config = dict(
    model='contrastive image-text model',
    image_size=64,
    crop_scale_min=1,
    translate=0.12,
    vocab_size=1482,
    encoder_stem='deep',
    text_encoder_causal=True,
    text_encoder_width=128,
    text_encoder_norm='rmsnorm',
    text_encoder_qk_norm=False,
    text_encoder_dropout=0.05,
    batch_size=128,
    adamw_weight_decay_other_params=0.05,
)
Rows from block 11 of the image encoder, named by matrix and row number. Rows with one number belong to one channel. Each number is 128 + 24 x the weight over its row's rms, rounded and kept within 0 to 255. All counts start at 0. After the name is the row's rms in percent of the matrix's.
# convs0: first 3x3 conv (encoder.blocks.11.convs.0.weight, 144x144x3x3), inputs 36-44, a 3x3 kernel for each
# convs1: second 3x3 conv (encoder.blocks.11.convs.1.weight, 144x144x3x3, transposed), outputs 36-44, a 3x3 kernel for each
convs0.65 107 [123 140 135 106 118 155 145 125 142 119 154 143 154 108 122 109 101 128 129 119  99 161  68 149 122 136 150 109 104 136 127 138 115  98 154 112 145 145 119 134 142 151 150 136 136 174 145 161 151 102 105 155 108 139 148 112 122 145 125 109  99 143 121 132 140 111 130 126 175 164 121 128 114 129 142  86 120 137 158 133 164]
convs1.65 109 [111 100 123 130 120 146 107 137 157 102 142 178 149 124  94 134  95 118 105 156 149 122 130  85 128 134 137 135 112 158 123  72 147 153 153 134 140 177 132 136  61 110 146 125 115 138 163 145 126 129 144 129 127  57 134 103 144 155 124 111 142 155 121 139 133 156 127 140 115 126  97 141 143 136 174  97 143 137  97 119 129]
convs0.66 108 [140 122 168  95 103 113 117 160 153 127  83 160 155 133 174 111 108 125 145 155  96 124  93 121 152 139 122 127 121 125 101 151 114 163 130 130 113  93 131 142 135 112  95 122 120 165 155 134 126  88  97 134 123 138 129 135  92 144 154 141  86 143 143 120 106 100 144 136 103 135 109 139 115 124 133 135  87 114 155 159 145]
convs1.66 115 [115 144 135  85 129 144 121 136 130 136 170 123  99 103  98 133 108 133 149 122 159 103 102  70 130 128 162 153 113 159  94 138 128 144 119 148 142 132 127  80  97 162 118 115 108 125 163 127  97 151 134  97  91 111 126 116 148 121 128  93 163 117 150 131 133 143 151 113 119 142  87 145 141 121 154 139 100 125 108  97 141]
convs0.67 105 [120 128 156  85  90  77 110 133 142 143 154 143 143 151 110  93 141 167 140 127 121 144 155 153 110 151 130 150 143 164 110 117 106 166 127  94 130 131 114 137 158 118  98 132 146 188 145 152 125  87 109 119 123 137 124  85 122 148 158 166 146 105 109 131 128  94 140 185 212 174 140 126 159 154 107 131 132 126 104 134  78]
convs1.67 101 [124 111 126 133 123 146 120 125 115  80 146 199 122 124 108 123 135 141 109 126 164  85  98 129 172 163 136 132 179 127 147 161 114 133 109  85 105 131 109 124 130 113 151 107 121 112 103 122 126 101 130 118 146 125 121 174 144 119  72  97 164 166 130  90  89 135 138 124 169 155 136 122 159 146 131 122 135 119 166 175 144]
convs0.68 094 [102 121 101 133 138 117 125 130 160  83 131  99 110 110 100 137 147 156 124 120 133 119  87 154 149 122 175 108 137 110 133 159 168 148 118 113 124  79 117 116 118  79 152 144 114 126 133 102 142 151 121 107 127 164 193 124 112 145  99 154 127 136  97 132 132 128 118 149 149 143 160 160  94  78 134 168 159 105  93 153 150]
convs1.68 101 [117 101 171 128 127 140 120 108 137 127 109 120 157 133  85 145 146 138  93 167 132 154 136 148 124 124 141 154  77 121  87 101 113 138 127 179 116 115  59 156 144 127 131 125 117 141 129 108 121 138 117 169 142 137 131 141 104 139 161 116  99 151  95 115 138 131 139 121 107 172 114 113 138 105 112 132 115 125 150 141 141]
convs0.69 092 [ 93 110 143 119 138 141 139 132 136 131 152 130 172 115 109 102 115 102  97 136 102 122  89 154 134 126 173 134 109 142 104 148 119 121 128 116  99 124 148 112 169 138 117 122 119 115 129 121 140 113 129 110 127 123 123  99 102 118 120 151 153 147 148 131 131 153 116 118 124 162 126 119  99 135 144 123 145 141 151 122 145]
convs1.69 091 [145 132  84 104 147 127 146 115 137 147 121 156 145 125 101 110 164 160 108 100 117 131 167 142 172 128 140 118 133 120 101 104 133 121 110 115 130  88 114 116  96 121 124 125 135  88  98 158 105 137 116 153 167 109 106 109 122 157 112 117 137  89 109 110 132 135 144 155 108 147 160 123 105 102 110 104 161 151 137 132 115]
convs0.70 091 [110  86 147 147 144 191 117  86  84 153 171 145 152 217 181  86 108 120 144 149 112 169 147 125 123 144 123 116 128 164 138 128 150 156 168 175 138 119 135 191 206 174 117 144 158 137 142 106 116 115 114 131 162 139 139 125 128  86 148  95 111 127 153 113 133 122 134 110  39 117 137  87 112 123  74 172 155 159 112 137 166]
convs1.70 081 [157 148 123 122 134 112  81 133 171 167 204 183 156 144 157 155 144 117 101 112 126 134 158  96 129 136 137 108 125 120  92 150  98  96 152 165 146 141 113  95 117 102  83 148 135 152 116  98 132 115 117 161 126 110 115 139 191 102 143 181 123 132 109 147 130 129 123 127 113 117 122 129 118 144 116 151 135  69 154 116 129]
convs0.71 101 [151 148  89 126 118 170 144 154 129 142 187 101 165 140 123 125 139 115 116 124 128 135 149 118 121 143 101 145 143 117  92 161 133 123  99 149 114  95 119 152 166 119 145 189 150 124 122 119 132 114 145 107  97 120 119 112 142 117 129 118 177 127 115 149 139  97 130 110 157 109 134 147 142 143 116 123 138  96  99  98 111]
convs1.71 099 [121 131 108 115 135  54 153 135 118 106  89 125 130 137  98 119 147 156 166 104 126 170  88 124  87 118 110  89 143 116 138 132  90 136 142 111 126  88 142 131 110 142 146 166 141 131 115  95 126 136 122 116 132 120 136 117  94 119 161 171 158 179 142 138 102 125 114 160 161 135 155 134 116 152 103 154 118  81 113 180 115]
convs0.72 102 [119 125 118 139 149 124 142 124 122 124 145 131 130 130 104 120 167 115 117 140 132 124 127 112 155 122 137 149 133 168 112  87 124  78 112 132  90 131 106 158 154 114 139 107  81 157 132 135  91  77 103 127 132 161 149 136 103 161 138  89 147 146  93 107 113 131 158 146 121 119 130 109 134 139 132 152 110 155 112 111 118]
convs1.72 104 [133 107 133  93  87 115 128 134 150 140 159 117 133 120 127 120  80 123 186 129 147 145 156 137 146 109 110 111 108 129 166 128 159 120 140 108 159 133 124 127 101  94 110 111 128  99 106 100 182 168 121 166 136 136 124 120  90 114 132 123 151 109 154 142 132 145 119 119  99 155 101 130 142 103 158 160 144 137 107  86 131]
convs0.73 101 [154 157 132 153 127 115 123 123 111 118  94 156 143 134 138  92 102  79 124 120 154 133 148 138 106 155 124 119 149 150 127 121 137 100  86 127 132 122 158 166 171 123 160 122 127 146 154 143 142 112 150 139 130  67 124 119 136 127 157 124 123 169 153 127 157 109 103 129 114 156 145 125 160 117 105 148  95 103 124 119 132]
convs1.73 105 [141 160 102 143 130 131 125 139  96 114 148 132 126  64 140 115 115 134 121 117  97 116  91  81 120 159 144 114 167 155 120 128 120 123  92  89 146 136 114  72  92 129 117 150 135 145 149 170  97 115 137  94  88  95 114  75 128 145 158 137 138 121 165 106  94 153 131 117 109 142 108 125 142 130 143 123 131 111  91 156 137]
convs0.74 099 [138 104 118 151 165 135 121 141  94 157 103 120 139 114 192 139 136 171 114 142 136 120 118  99 129 145 119  96 170 125 187 125 131 131 111  99 143 161  98 138 112 117 155 162 121 100 161 119 108 170 126 102 130  98  93 142 172  75 142 166  96 193 110  91 129 123 143 136 168 102 130 105 115 124  77 151 163 112 125 123 118]
convs1.74 108 [115 159 135 144 203  95 171 101  81 101  85 146  96 143 138 129 139 143 114 106 120 129 138 125 130 142 135 149 155  99 122 119 106 159 166 103  67 100 118 130 166 118 157 158  86 127 128 128 117 116 118 104 175 109 104  76 167 124  88 154 116 139 168 137 129 122 100  83 109 101 111 135 141 148 139 103 126 124  79 143 163]
convs0.75 092 [145 117 101 120 126 163 137 150  92 128 127 140 124 138 115 143 149 134 105 144 118 140 173 135 142 102 106 114 126 137 146  98 144 123 152 146 150 135 107 152 136 143 124 167 112 154 139 125 176 155 145 136 112 108 150 154 140 113  94 112 149  89 109 107 128 138 102 123 112 151 157 140 166 127  94 121 134 150  75 124 120]
convs1.75 098 [101  97 148 132 109 119 136 123 117 151 135 120 158 116 108 125 126 131 122 155 110 194  85 117  98  86 145 134 125 158 129 118 135 144 184  99  93 101 125 124 127 130 148  85 126 115 150 158  98 103 118 122 103 147 116 151  74 123 120 144  97 148 133  98 136 108 106 139 138 158 127 142 122 145 144 113  99  83 159 106 158]
convs0.76 104 [123 134 119 135 108 104 139 142 137 121 133 138 127 177 125  93  99 122 118 131 127 145 125 137 121 131 112 140 125 102 121 166 120  99 132 122 131 146 121 138 154 162 162 127 124 144 123 142 115 135 127 126 125 134 119 142 122 153 133 118 140 160 103 159 123 106 130 102 100 116 112 145 129 133 151 136 130 118 119 102 122]
convs1.76 102 [136 167 147 101 130 136  91 134 143 116 124 144 136  97 133 108 125 144 157 167 189 129  98  71 129 107 132 142 133 123  96 143 154 139 137 103 138  94 130  94  64  93 122 152 109 134 189 144 162 161 145  96  82  88 140  88  90 107 121 116 168 169 161 140 124 109 123 141  94 133  86 108 175 190 182 135 119  90  75 102 107]
convs0.77 094 [113 165 141 109 149 122 122 175 122 139 118 143 154 160 150  96 107 139 152 111  97 159 166 157 110 137 103 147 140 113 100 108 113 133 138 122 145 147  96 186 158 153 152 133 107 166 134 182  96 106 114 100 131 141 122 105 111 132 108  80  78 105 129  96  97 106 120 148 144 164 144 124 121 151 128 105 138 121 154 138 143]
convs1.77 100 [111 127 122 139 105  96 139 145 120 133 164 162 116 120 113 112 128 101 161 107 110 102 136 102 167 103 127 131 147 104 133 138 102 125 163  51 128 131 114 114 110 107  84 128 150  95 129 170 105 101 128  94 129  99 143 136 109 145 147  91 135 155 143 113 130 128 137 100 138 159 133 121 150 105 124 136 146 151 120 111  84]
convs0.78 091 [110 142 156 117 139 135 135 119 135 150 141 140 144 135 147  88  90 134 125 105 132 151 106  87 137 123 159 184 139 132 146 128  85 161 128 127 116 138 119 121 172 158 135 130 107 182 151 159 132  88 129 107 130 151 128 126 151 120 126 155  90 122 118 128 134 127 116 170 158 150 104 107 128 145 129 115 131 132 100 152 144]
convs1.78 095 [116 128 141 121 123 129 142 120 140 151 135 122 104 115 161 144 139 104 129 168 109 165 159  39 114 123 158 154 144  97 133 120 159 106 135 106 132 168 159 105  93 128 149  91 134  77 107 129 146 155 176 109 115 145 114 102 113  97 108 126 111 123 159 142 148 117 129 125 143 116 130 148  98 134 208 128 166 108  88 114 131]
convs0.79 093 [110 114 172 110 100 172 160 100 130 115 122 119 116 141 103  91 123 128 142 151 106 150  73 140 170 123 105 113 138 140  86 164 138 110 132 124 106  84 116 112  83 134 112 121 139  94 135 144  87  84 112 136 132 114 104 134 148 146 140  91  95 168 107 124 101  97 122 132 126 157 132 110 139 140 112 120 167 167 125 142 138]
convs1.79 102 [109 144 190  98 112 149 146 109 145 126 137 143 143  97  95 118 132 138 113 155 130 119 103  97 145 149 110  92 143 173 132  82 145 117 142 137 143 127 156 147  82 124 153 129 117 132 132 139 155 147 138 164 163 128 111  95 171 198 126 105 126 133 139 142 134 110 160 147 111 182 126 109 133 108 105 144 120 137 117 101  92]
convs0.80 098 [117 148 143 150 178 184 123 123 109 127  97 136 133 123 138 134 102 130 129  94 139 162 105 144 109 155 141 139 136 142 150 140 108 122 141 122 120 124 116 116 136 117 126 147 128 121 136 137 149 125 134 107 112 139 134  87 132 102 123 136 145 103 135 100 131 130 168 126 119 147 137 130  80 142 172 167 176 123 101 144 104]
convs1.80 102 [213 118 105 122 134 103 107 124 118 128 161 176  54  95 112 119 114 162 126 150  82 150 149 129 137 132 111 117 129 107 150 164  84 115 146 137 143 158 105 109 145 128 146 116  88 139 143 152 104 106 118 154  79 130 129 151 120 121 155 162 109 166 138 121 107 120 133 103 106 104 174 125 122 148 153  81 128 116 125 194 153]
convs0.81 100 [119 141 105 140  96 163 133  95 132 181 166 119  76 117 140 120 124 130 132 154 197 176 171 113  96 140 112 119 117 139 137 124  98 118 115 137 108 120 109 144 109 120  68 131 140 179 135 116 132  94  93 139 128 171 125 126 148  95 142 114 122 129 119 123  97 127 126 142 143 117 134 107 125 126 133 153 118 139 137 117 118]
convs1.81 105 [143 119 111 123 114 126  91 135 148 102 166 158 113 173 152 148 136  63 168 189 142 109 147 126 112 137  97 141 114 156 180  84 114 117  96 161 135 123 156 133 146 135 116 107 119 120 134 117 142 120 171 119 112 158 118 172 125  98  69 161  67 124 135 124 127 160  94 129 123 123 120 143 141 101 127 164 119 112 159 139 120]
convs0.82 089 [134 148 109 113 125 105 122 113 140 106 143 141 150 115 130 139 120 114 137 133 145 141 124  92 142  93 113 117 146 125 117 105 136 134  86 125 134 113 105 153 157 150 141 114 148 156 128 130 127 153 127 162 127 138 144  93 130 193 120 109 147 146 149 127 116  85 144 120 118 153 114 149 108 122 167  95  95 106 154  96 126]
convs1.82 099 [119 140 152 111  76 123 108 126 113 141 163 118 105 135  76 120 128 145 143 109  85 161  97 119 135 108 145 105 162 146 130  94 163 143 103 143 130 110 110  82 109 127 120 168 127 135 138 124 113  89 127 110 126 153 167  89 177 141 119 142 139 123 106 115 103 126 128 141  81 138 112 103 139 146 122 119 133 161 133 124 126]
convs0.83 101 [115 123 114 143 113 141 125 131 122  92 139 101 132 112 125 128 106 113 160 164  95 134 150 101 136 115  70 114 144 134 136 164 118 107 126 128 105 105 136 104 117 109  74 120 154 145 128 131 141 115 135  91 108 106 117 119 124 148 132 120 133 141 149 141 130 145 161 142 145 119 134 157 125 102 118 143 129 106 108 116 111]
convs1.83 088 [107 115 132 118 122 116 155 120 114 113 112 143 134 158 132 141 155 121 126  88  99 136 107 115 140 144 129 137 149 122 134 140 116 187 118 120 107 150 150 131 112  96 110 136 106 132 181 129 137 140  86 135  96 122  96 137 110 113 155 149 136 108 152 126 132 101 125 154 116 122 134 117 145 127 133 112 154 152  96 153 152]
convs0.84 101 [109 110 141  94 131 115 135 123  95 111 146 117 186 173 136  82 122 114 107  97 136 122  99 156 134 102 115 116 148 131 132 167 139 122 169 159 108 112 140  99 154 124 117 136 133 128 118 167 130  96  77 185 142  94 190 115 114 129 123 124 136 136 128 140 174 140 107 137 145 137 167 161 152 164 136 195 157  91 111 126 113]
convs1.84 099 [112 122 160 126  95 116 137 145 129  91 220 172  65  80 148 150 110 119 144 173 120  76 113 132 110 102 155  84 112 147 126 117 136 126 131 136 112 145 138 138  98 151 148 146 126 168 126 124 144 144 182 148 112 113 134 145 128 115 138 148 166 100 134 106  97 120 123 145 139 105 117 138 166 138 157 138 117 168 150 119 108]
convs0.85 089 [115 123 129 102 126 132 116 123 121 103  77 125 142 173 165 141 127 126 128 101  87 139 100 132 122 155 137 112 158 122 138 116 123 150 141 116 117 109  84 145 125 108 160 153 161 128 135 156 116 155 139  95 136  92 166 109 142 126 142 136  96 160 165 144 124 111 155 118 120 131 149 106 116 135 145 129 135 104 114 117 111]
convs1.85 084 [ 84 101 118 127 149 114 149 128 107 149 170  98 102 106  88  86 137 141  70 142  98 106  82 144  86 128 109 100 140 138 101 117 135 152 116 147  96 112 115 128 165 144 133 148 119 116 122 129 121 114 102 138 163 131 114 127 130 144 120 123 134 151  81 100 112 138 123  95 111 126  48 172 106 128 132 104  70 100 153 123 163]
convs0.86 109 [111 163 151 119 139 171 151 117 140 111 165 177 156 129 147 127 120  99 120 124 121 152 131 144 120 127 154 127 133 159  93 155 111 134 119 118 124 171 142 172 199 129 158 117 108 156 156 130 116 113 100 149 107 124 127 134 129 116 118 123 117 147 178 135 135 122 166 147 141 149  93 164 112 146 173 131  99 106 118 122 165]
convs1.86 111 [141 177 140  87 130 156 124 150 110  99 174 113 175 136 106 158 112 135 121 130 156 128 161 109 134  89 100 132 136 137 145 120 158 148 118 128 122 135 133 110  95 120  91 116 107 106 113 104 113 161 164 111 153 152 143 119 130 138 121 123 119 111  84 129 138 174  94 144 104 118 135  95 100 130 146 135 167 138  97 135 138]
convs0.87 099 [150 133 142 172 163 128 135 125 122 120 105 102 173 138 167 104 122 162  91  86 148 171  95 158 163 126 125 103 142 150 138 158 125  95 123 124 150 128  79 142 125 127 170 159 113 162 133 144 116 134 126 125 105  80 145 146 119 143 124 107 110 126  83 108 129  84 153 106 145 148 146 178 108 134 115 142 140 145 134 150 140]
convs1.87 084 [169 152 139 101 123 158 137 134 110 121 135 126 129 122 130 169 165 128 137 162 139 153 197 122 135 154 140 124 114 144 125  94  92 178  76 100 117 122 107 122 143 140 131 105 169 174 210 125 154 146 161 155 177  83 108 149 153 108 109 123 134 154 140 107 136 118 130 149 133 145 108  95 172 135 179 108 139 115  85  89 181]
convs0.88 101 [138 156 136 134 139 139 142 152 154 132 156 150  91  84 107 118 146 114 145 115 127 150 128 153  91  85 134 119 123  95 135 123 145 141 111 135  78 126 157 128 124 162 126  81 117 163 125 140 104  86 104 137 140 129 124 106 114 156 102 108 141 153 127 140 116 104 143 175 136 127 109 117 155 163 120  88 134  97 153 124 107]
convs1.88 105 [129 135 141 138  70 119 133 144 168 124 125 156 174 134 197 112  98  89 120 157 134  64 146 134 149 122 122 154 136 123 123 114  86 136 157  61 156 191 137 136 103 110  90 115 152  93 156 154 137 146 165 125 131 110 119 142 128 160 169 110 110 130 134 125 132 120 137  98 102 142 130 123 140 139 132 129 134 136 123 122  80]
convs0.89 107 [111 133 126 132 133 117 145 141 137 140 126 146 142 122  93 145 127 155 157 155 130 144  98  78 105 114  95 159 140 142 140 161 102 147 128  96 119 128 119 120 115 102 107 140 184 125 126  91 103 133 133 137 100 150 106 137 125  87 128 154 147 116 159 123 121 191 120 143 159 136 146  77 144 155 114  78 124 116 121 113 142]
convs1.89 101 [145 163 109 134 140 108 131 130 128  99 129 186 175 180 171 139 114 152 126 106 130 125 165 134 137 173 140 122 114 126 128 173 123 151 155 127 100 127 159 113 180 114 113 110 113 120 178 126 147 149 135 158 150 122 126 122 157 152 110  98 108 155 132 158 120 108 133 101 174  93 140 110 164 113 123 117 153 159 126  71 174]
convs0.90 104 [138 130 140 170 158 147 106 103 105 135 123 143 134 177 164 125 107  92 125 149 142  87 137 110 128 146  94 124 139 148 113 167 128 129 139 129 119 116 134 165 120 174 132 145 135 149 156 158  96 116 159 103 133 145  91 103 168 125 133 128  81 121 123 121 143 126 157 112 148 138 105 105 153 155 100 119 160 130 147 107 129]
convs1.90 099 [130 125 113 169 143 116 139 121 123 140 162 119 107 147 106 123 171 133 144 136 129 127  84 119 179 139 145 133 120 108 130 115  61 120 146 123 126 161 112 118 126 114 118 190 101 117 150 164 153 128 132  94 111 142 112 104 128 151 147  98 171 115 202 165 126 128 115 154 117 132 162 134 115 149 143 135 135  79 117 120  93]
convs0.91 095 [112 137 130 110 125 125 182 138 125 120 142 123 141  89 100 107 139 129 126 123 159 133 147 122 112 115  96 110 173 128 121 134 121 134 102  95 153  88  90 133 124 104 129 127 116 136 123 180 115 118 121 106 141 100 133 140  94 116 215 127 136 146 135 161 110 106 162 126 169 105  96 134 120 113 175 152 111  93  99 120 111]
convs1.91 097 [117 156 141  57 122 156 138 126 148 154 162 119 121 135 143 109 143 120 150 113 143 117 116  74 136 113  89 134 156 132 124 132 183 119  73 139 168 135  99 115  79 121 151 139 143 136 134  79 148 161 145 139 123 157 120 116 130 156  80 151 158 132 128 120 122 130 118 124 116 151  93 126 132 116 107 135 132 150 119  54 111]
convs0.92 107 [167 100 138 124 145 133 121 150 148 131 120 136 124 116 120 157 102 104 107 124 101  99 130  89 118 173 118 157 162  99  95 140 131 138  94 134 124 116 110 124 112 130 105 109 126 148 121 168 105 128 131 106 140 124  97 101 149 129 107 132 124 140 113 132 148 161 110 138 123 155 130  96  90 153 163 146 117 111 178 145 110]
convs1.92 104 [111  94 118 186 131  57 132 137 125 136 136 139 121 142 138  72 116 153  98  82  91 109 103 137 133 164 142  96 161 124 118  93 105 119 135  94 109 111 144 128 127 110 112 136 149 146 110 150 172 132  92 132 126  99 179 135  94  97 155 141 130 127 149 126 122 119  81 163 118 111 102 133 146 167 138 178 158 143  65 139 123]
convs0.93 089 [108 115 128 135  96 136 124 124 136 104 114 106 157 131 165 126 125 138 116 121 147 179 154  89 147 126 132 133 128 142 115 117 103 123 150 129 138 147 134 130 125 115 141 142 158 135 131 136 169 161 132 123 138 132  88 109 125 129 132 121 135 162 111 100 136 137  91  95 117 141 146 118 131 115  92 134 174 165  83 105 172]
convs1.93 089 [ 75 127 133 127 126  98 144 148 121 114 136 144 114 108 119 150 124 154 177 130  62  94 127 126 138 143 161 115 152 143 117 127 103 127 175 125 123 130 132 125 126 149 135 116 109 130 150 160 114  93  98 114 121 141 131 130 114 170  93 101 123 152 147 138 100 115 153  96 142 106 141 173  86 114 112  79 100 135 170 148 163]
convs0.94 098 [137 117 165 162 109 123  93 119 135 130 106 118 153 114 123 147 125 119 121 158 119 129 126 143  98 158 157 121 126 147 110 134 127 112 122 126  67 157 103  96 132 147 101 120 128 177 163 126 154 156 115  91 116  87  91 162 160  98 130 158  62 174 127 143 129 170 149 144 113 116 172 102 145 153 137 107 127 115 108 115  87]
convs1.94 094 [121 162  81 114 115  94 158 113 119 144 134 162 104 122 158 126 133 131 105  88 125 116 107  98 103  70 114  96 151 104 163 104 132 132 106 146 103 149 140  53 133 146  92 102 117 132 134 128 142 111 126 136 148 102 102  90 154 128 151 122  97 133 105  89 142 144 129 117 140 139 134 105 185 140  91 155 138 105  94 104 105]
convs0.95 096 [106 115 133 124 132 137 118 142 148 150 125 131 121  97 138 142  87  81 103  85 103 135 111 135 117 117 157 106 149 148 150 143 152 113 141  94 112 140  82  97 141 117 128 130 164 109 153 100 119 140 105 113 136 119 131 163 126 103 157 126  88 132 168 112 137 126 126 155 116 168 129 125 117 127 117 147 154 126 137 127 133]
convs1.95 101 [108 149 103  77 129 137 139 119 126 100 115  97 117 115 182 130 163 147 140 133  96 124 133 106 143 114 163 110 151 100  98 131  92 147 122 125  99  99 124 112 137 135 141 128 161 108 140 162  82 130 133 117 155  81 100  95 129 111 134 137 158 130 132 137 109 106 171  86 126 134 149 175 135 181 174 120 124 124 124 151 143]
convs0.96 106 [119  86 104 150 151 146 106 135 128 120  76 134  76 137 109 152 109 131 155 118 116 141 142 117 155  95 131 115 145 126 154 126 153 107  92 123 150 161 121 117 121 126 133 115 108 138 138 132 162 110 114 129 124 106 116 171 124 117 157  75 110 149 137 117 152 130 117 157 126  82 125 154 150 116 102 176 114 117 149 132 126]
convs1.96 110 [107 109 121  85 162 157 139 209 113 131  97 108 143 106 159 137 120 142 128 149 158 129 119 155 125 113 117 104 144 146 117 115 107 113 144 132 114  86 150 113 172 173 134 130 154 115 124 144 131 154 122 128 124 129 101  84 158 158 100 123 164  95 120 133 143 143 127  89 144 127 104 123 110 149 147 122 131 133 142  83 160]
convs0.97 083 [137 121 143 129 131 120 148 151 118 128 108 118 143 145 161 135 113 111 139 144 146 122  84 135 157 159 105 137 149 102 140 145 152 122 125 129  94 141 104 133 122 125 123 134 114 126 130 137 126 128 137 140 115  92  88 137 149 136  82 126 139 100 133 169 151 135 119 134 144  90 120 149 149 115 149 109 121 140 124 128 110]
convs1.97 079 [186 106 101  98  92 125 160 134 139 141 140 133 115 169  76 156 106 154 166 128 143 155 126 180 115 113 170 135 112 140 123 161 127 116  93  61 114 120  85 112 157  98 141 156 126 154 160 135 119 111  98  93 121 142 134 131 140 110 132 144  75 120 156  89 151 181 128  86 123 101 107  87 162 135 117 137 144 114 113 133 161]
convs0.98 110 [126 124 125 168 137 128 129 102 108  90 119 112  90 103 122  97 134 164 149 153 115 122 177 110 115 125 147 131 127 113 108 102 101 134 126 117 134 130 104 172 182 101 168 167 137 124 129 125 105 116  87  81 138 102 113 143 125 104 127 133  97 117 130  90 123 177 127  99 102 102 118  71 146 110 109 133 109  87 136 199 178]
convs1.98 101 [137 111 131 137 115 112 127 137 108 124 112  84 140 188 147 121 181 149 132 110 167 130 132 137 140 165  92 119 111  84 145 130 107 126 107  85 113 137  72 125 170  83 102 145  89 105  81 129 135 114 146 161 145 169 109  80 110 130 144 137 109  79 152 113 128  99 123 180  95 111 120 103  98  90  90 150 122 139 131 139  98]
convs0.99 103 [145 146  98 113 117 154  96 125 122 136 130 116 125  67 173  99 172 121 141 136 110  83 141 129  70 122 150  96 155 100 112 153 102 152 121 134  99 134 132 109 129 143 117 101 138 142 113 122 110 128 133 104 114 147 165 103 140 162 113 145 106 137 134 136 146 135 159 185 139 143 157 113 133 115 107 133 132 168 132 132 126]
convs1.99 104 [132 135 130 115 163 140 157 121  88 138 121 155 134 156 112 108 146 126 140 126 162 110 129 140 120 131  67 114 112 106 149  97 119 153 120 131 123 171 144 140 162 119 121 119 117 117 140 136 148 164 153 127 160 118  82 135 127 143 156 130 144 144  95 145 133 144 122 116 137 114 147 151 120 109 102  94 120 149 122 150 169]
convs0.100 112 [126 118 100 148 125 146 133 111 135 142 129 142 162 106 146 150  52 125 168 127 135 132 112 126 106 118 138  97 146 154 140 141 135 136 180 140  98 128 111 130 144 129 144 163 107 119 153 132 115 135 108 136 149 167 129 125 148 110 121 123 117 105 134 158 127 160 100  86 143 118 114 142 111 166 129 103 172 170 105  99 160]
convs1.100 111 [116 133 120 117  94  96  84 165 121  98 188 118 162 126 123 118 130 164 150 154  70 122 100 144  93 122 147 152 120 115 130 133 140  94 128 139 184 135 120 133 105 125 140  93 112 130 122 144 145 114 118 127 127 114 151 121 112 120 148 166 129 154  93 132 112 160 150 138 123 109 138 128 113 162 105  89 115 116 127 148 118]
convs0.101 104 [124 115 140 150 151 175 103 144  86  94 125  96 173 161 128  98 138 169 108 139 123 147 115 122 186 106 127 126 116 112 117 159 168  99 147 156 112 119 115 123 146 133 152 149 127 138 139 134 144 130 137 130  99 108 113 137 137 117 109 138  93 123 142 119 121 126 127 161 142 131 149 115 125 138 117 144 108 149 145 164 145]
convs1.101 102 [ 84 108 127 123  90 141 135 139 174 123 108 111 181 124 105 121 184 140 158 100 132 144 154 124 148 126  95 119 126 137 126 131 112 159 149 143 129 115 107 136 115 110 133 115 126 148 123 146 120 133 138  96 128 116  87 104 101 113 125 141 128 133 146 117 156 132 167 114  91 131 107 144 166 101 119 145 103 134 113 117 137]
convs0.102 111 [127 126 111 112 130 137 119 138  80 103 137 107 139  93 143 107 107  98 125 121 146 149 137  99 116 109 154 134 132 159  99  99 149 135 119 113 158 121 105 118 155 111 120 122 112 167 141 111 139 115 139 122 151 132 114 148 111 126 140 115 142 135 118 111 175 174  90 109 140 113 151 128 131 148 129 113 134 148  98  99 125]
convs1.102 106 [ 94 107 154 112 114 130 162 110 112 164 104 127 108  97  99 159 119 145 129 138 117 195 115  83 100 138 156  95 132 118 145  89 159 153 114 125  80 147 114 151 116 106 156 143 101 161 129 125 117 141 150 115 102 150 119 145 132 140 122 132 127 112 146 156 140 107  95 114 184 131 160 137 150 152 139 148 150  82 108 109 164]
convs0.103 116 [122 118 168 118 155 128 141 158 111 153 128 123 160 164  88 111 133 138 120 116  83 157  86 122 159 106 103 110 126 134  83 146 120 119 173 111 140  80  91 119 145 122 143 155 121 137 140 147 114 128 116 118 131  99 141 131 100 131  93 126  92 143 145 133  93 122 117  97 154 147 140 145 149 148 120 164  81 130 150 107 138]
convs1.103 125 [141 160 132 103  79 119 148 109 130 135 143 124 155 116  92  87 124 141 135 155 116 156 123 106 126 109 126 141  97 150 105 136 142 133 124 119 135 120 137 121  78 160 109 121 125 167 144 101 130 131 112 138 133  99 162 101 123 162 131 114 117 122 154 152  94 121 139 135 134 150 118 117 147 135 124 139 146  96 140 102 132]
convs0.104 102 [136 154 127 177 140 137  98  90  82 109 141 112 140 109 149  94 138 161 107 138 128 137 163 170 125 154 122 119 184 112 134 118  96 152 169  93 126 125  92 100 137 124 138 146 158 146 145 156 179 164 135 140 117 100  98 122 101 144 143 182 115 147 131  99  97  72 132 155 117 135 137 135 127 145 115 137 179 109  89 141 146]
convs1.104 096 [147 147 101 140 170 138 146 122 110 132 158 164 129 100 101 128 106 110 132 118 138 100 113 133 130 143 123 130 150  95 146 119 143 104  98 105 113 161  63 120 138  94 145 156  93 156 139 116 107 121 107 190 170 162 125 131 154  67 155 135 133 123 156  69 153  87 163 164 146 179 177 109 128 138 117  79 100  86 126 130 135]
convs0.105 091 [154 159 118 104 146 126 104 129 100 153 180 190 116  86 132 129  91 157  96  90  77 106 152 116 149 133 120 149 154 187 144 147 132 156 120 129 133 152 160 107 160 164  97 141 145 147 156 186 130 141 148 134 147 135 157 122 139 122 115 121 131 153 139 158 154  99 154 113 143 150 119 125  92 147 146 112  81  72  93 139 127]
convs1.105 083 [179 113 121 134 167 126 120 128 119 124 132 104 152 155 121  73 114 127 127 120 167 147 104 139 147 102 160 124  89 118 112 121 108 127 122 121  93 118 145 128 136 132 142 109 105 112  97 106 146 130  99 141 121  97 112 147 128  99 154  63 140  89 117 103  92 131 124 125 110 121 134 107 107  78  88 162 197 138 122 133  93]
convs0.106 110 [164 128 108 114 121 121 161 146  98 140 128 132 127 159 140 106 106  96  93 102 122 181 123 116 119 152 133 138 114 144 163  92  86 131 113 148  99 161  95 127 152 131 125 112 137 125 131 126 171 116  96 121 158 103 117 120 135 120 113 150 113 145  86 138 168 133  69 155 141 128 159 107 117 142 106 111 149 111 132 114 156]
convs1.106 107 [112 117 180 156 161 108 152 131 109 161 104 130 154 110 102 103  75 164 153 160  96 186  83  94 100 137 177 125 149 100 115 146  94 121 136 161 105 158 112 129 102 126 111 120 163 103  91 130  95 112 144 115 156 135 102 134 153 173 130 138  87 110 143 137 112 110 144 128 154 159 149 134 137 158 147 166 170  64 111 135  98]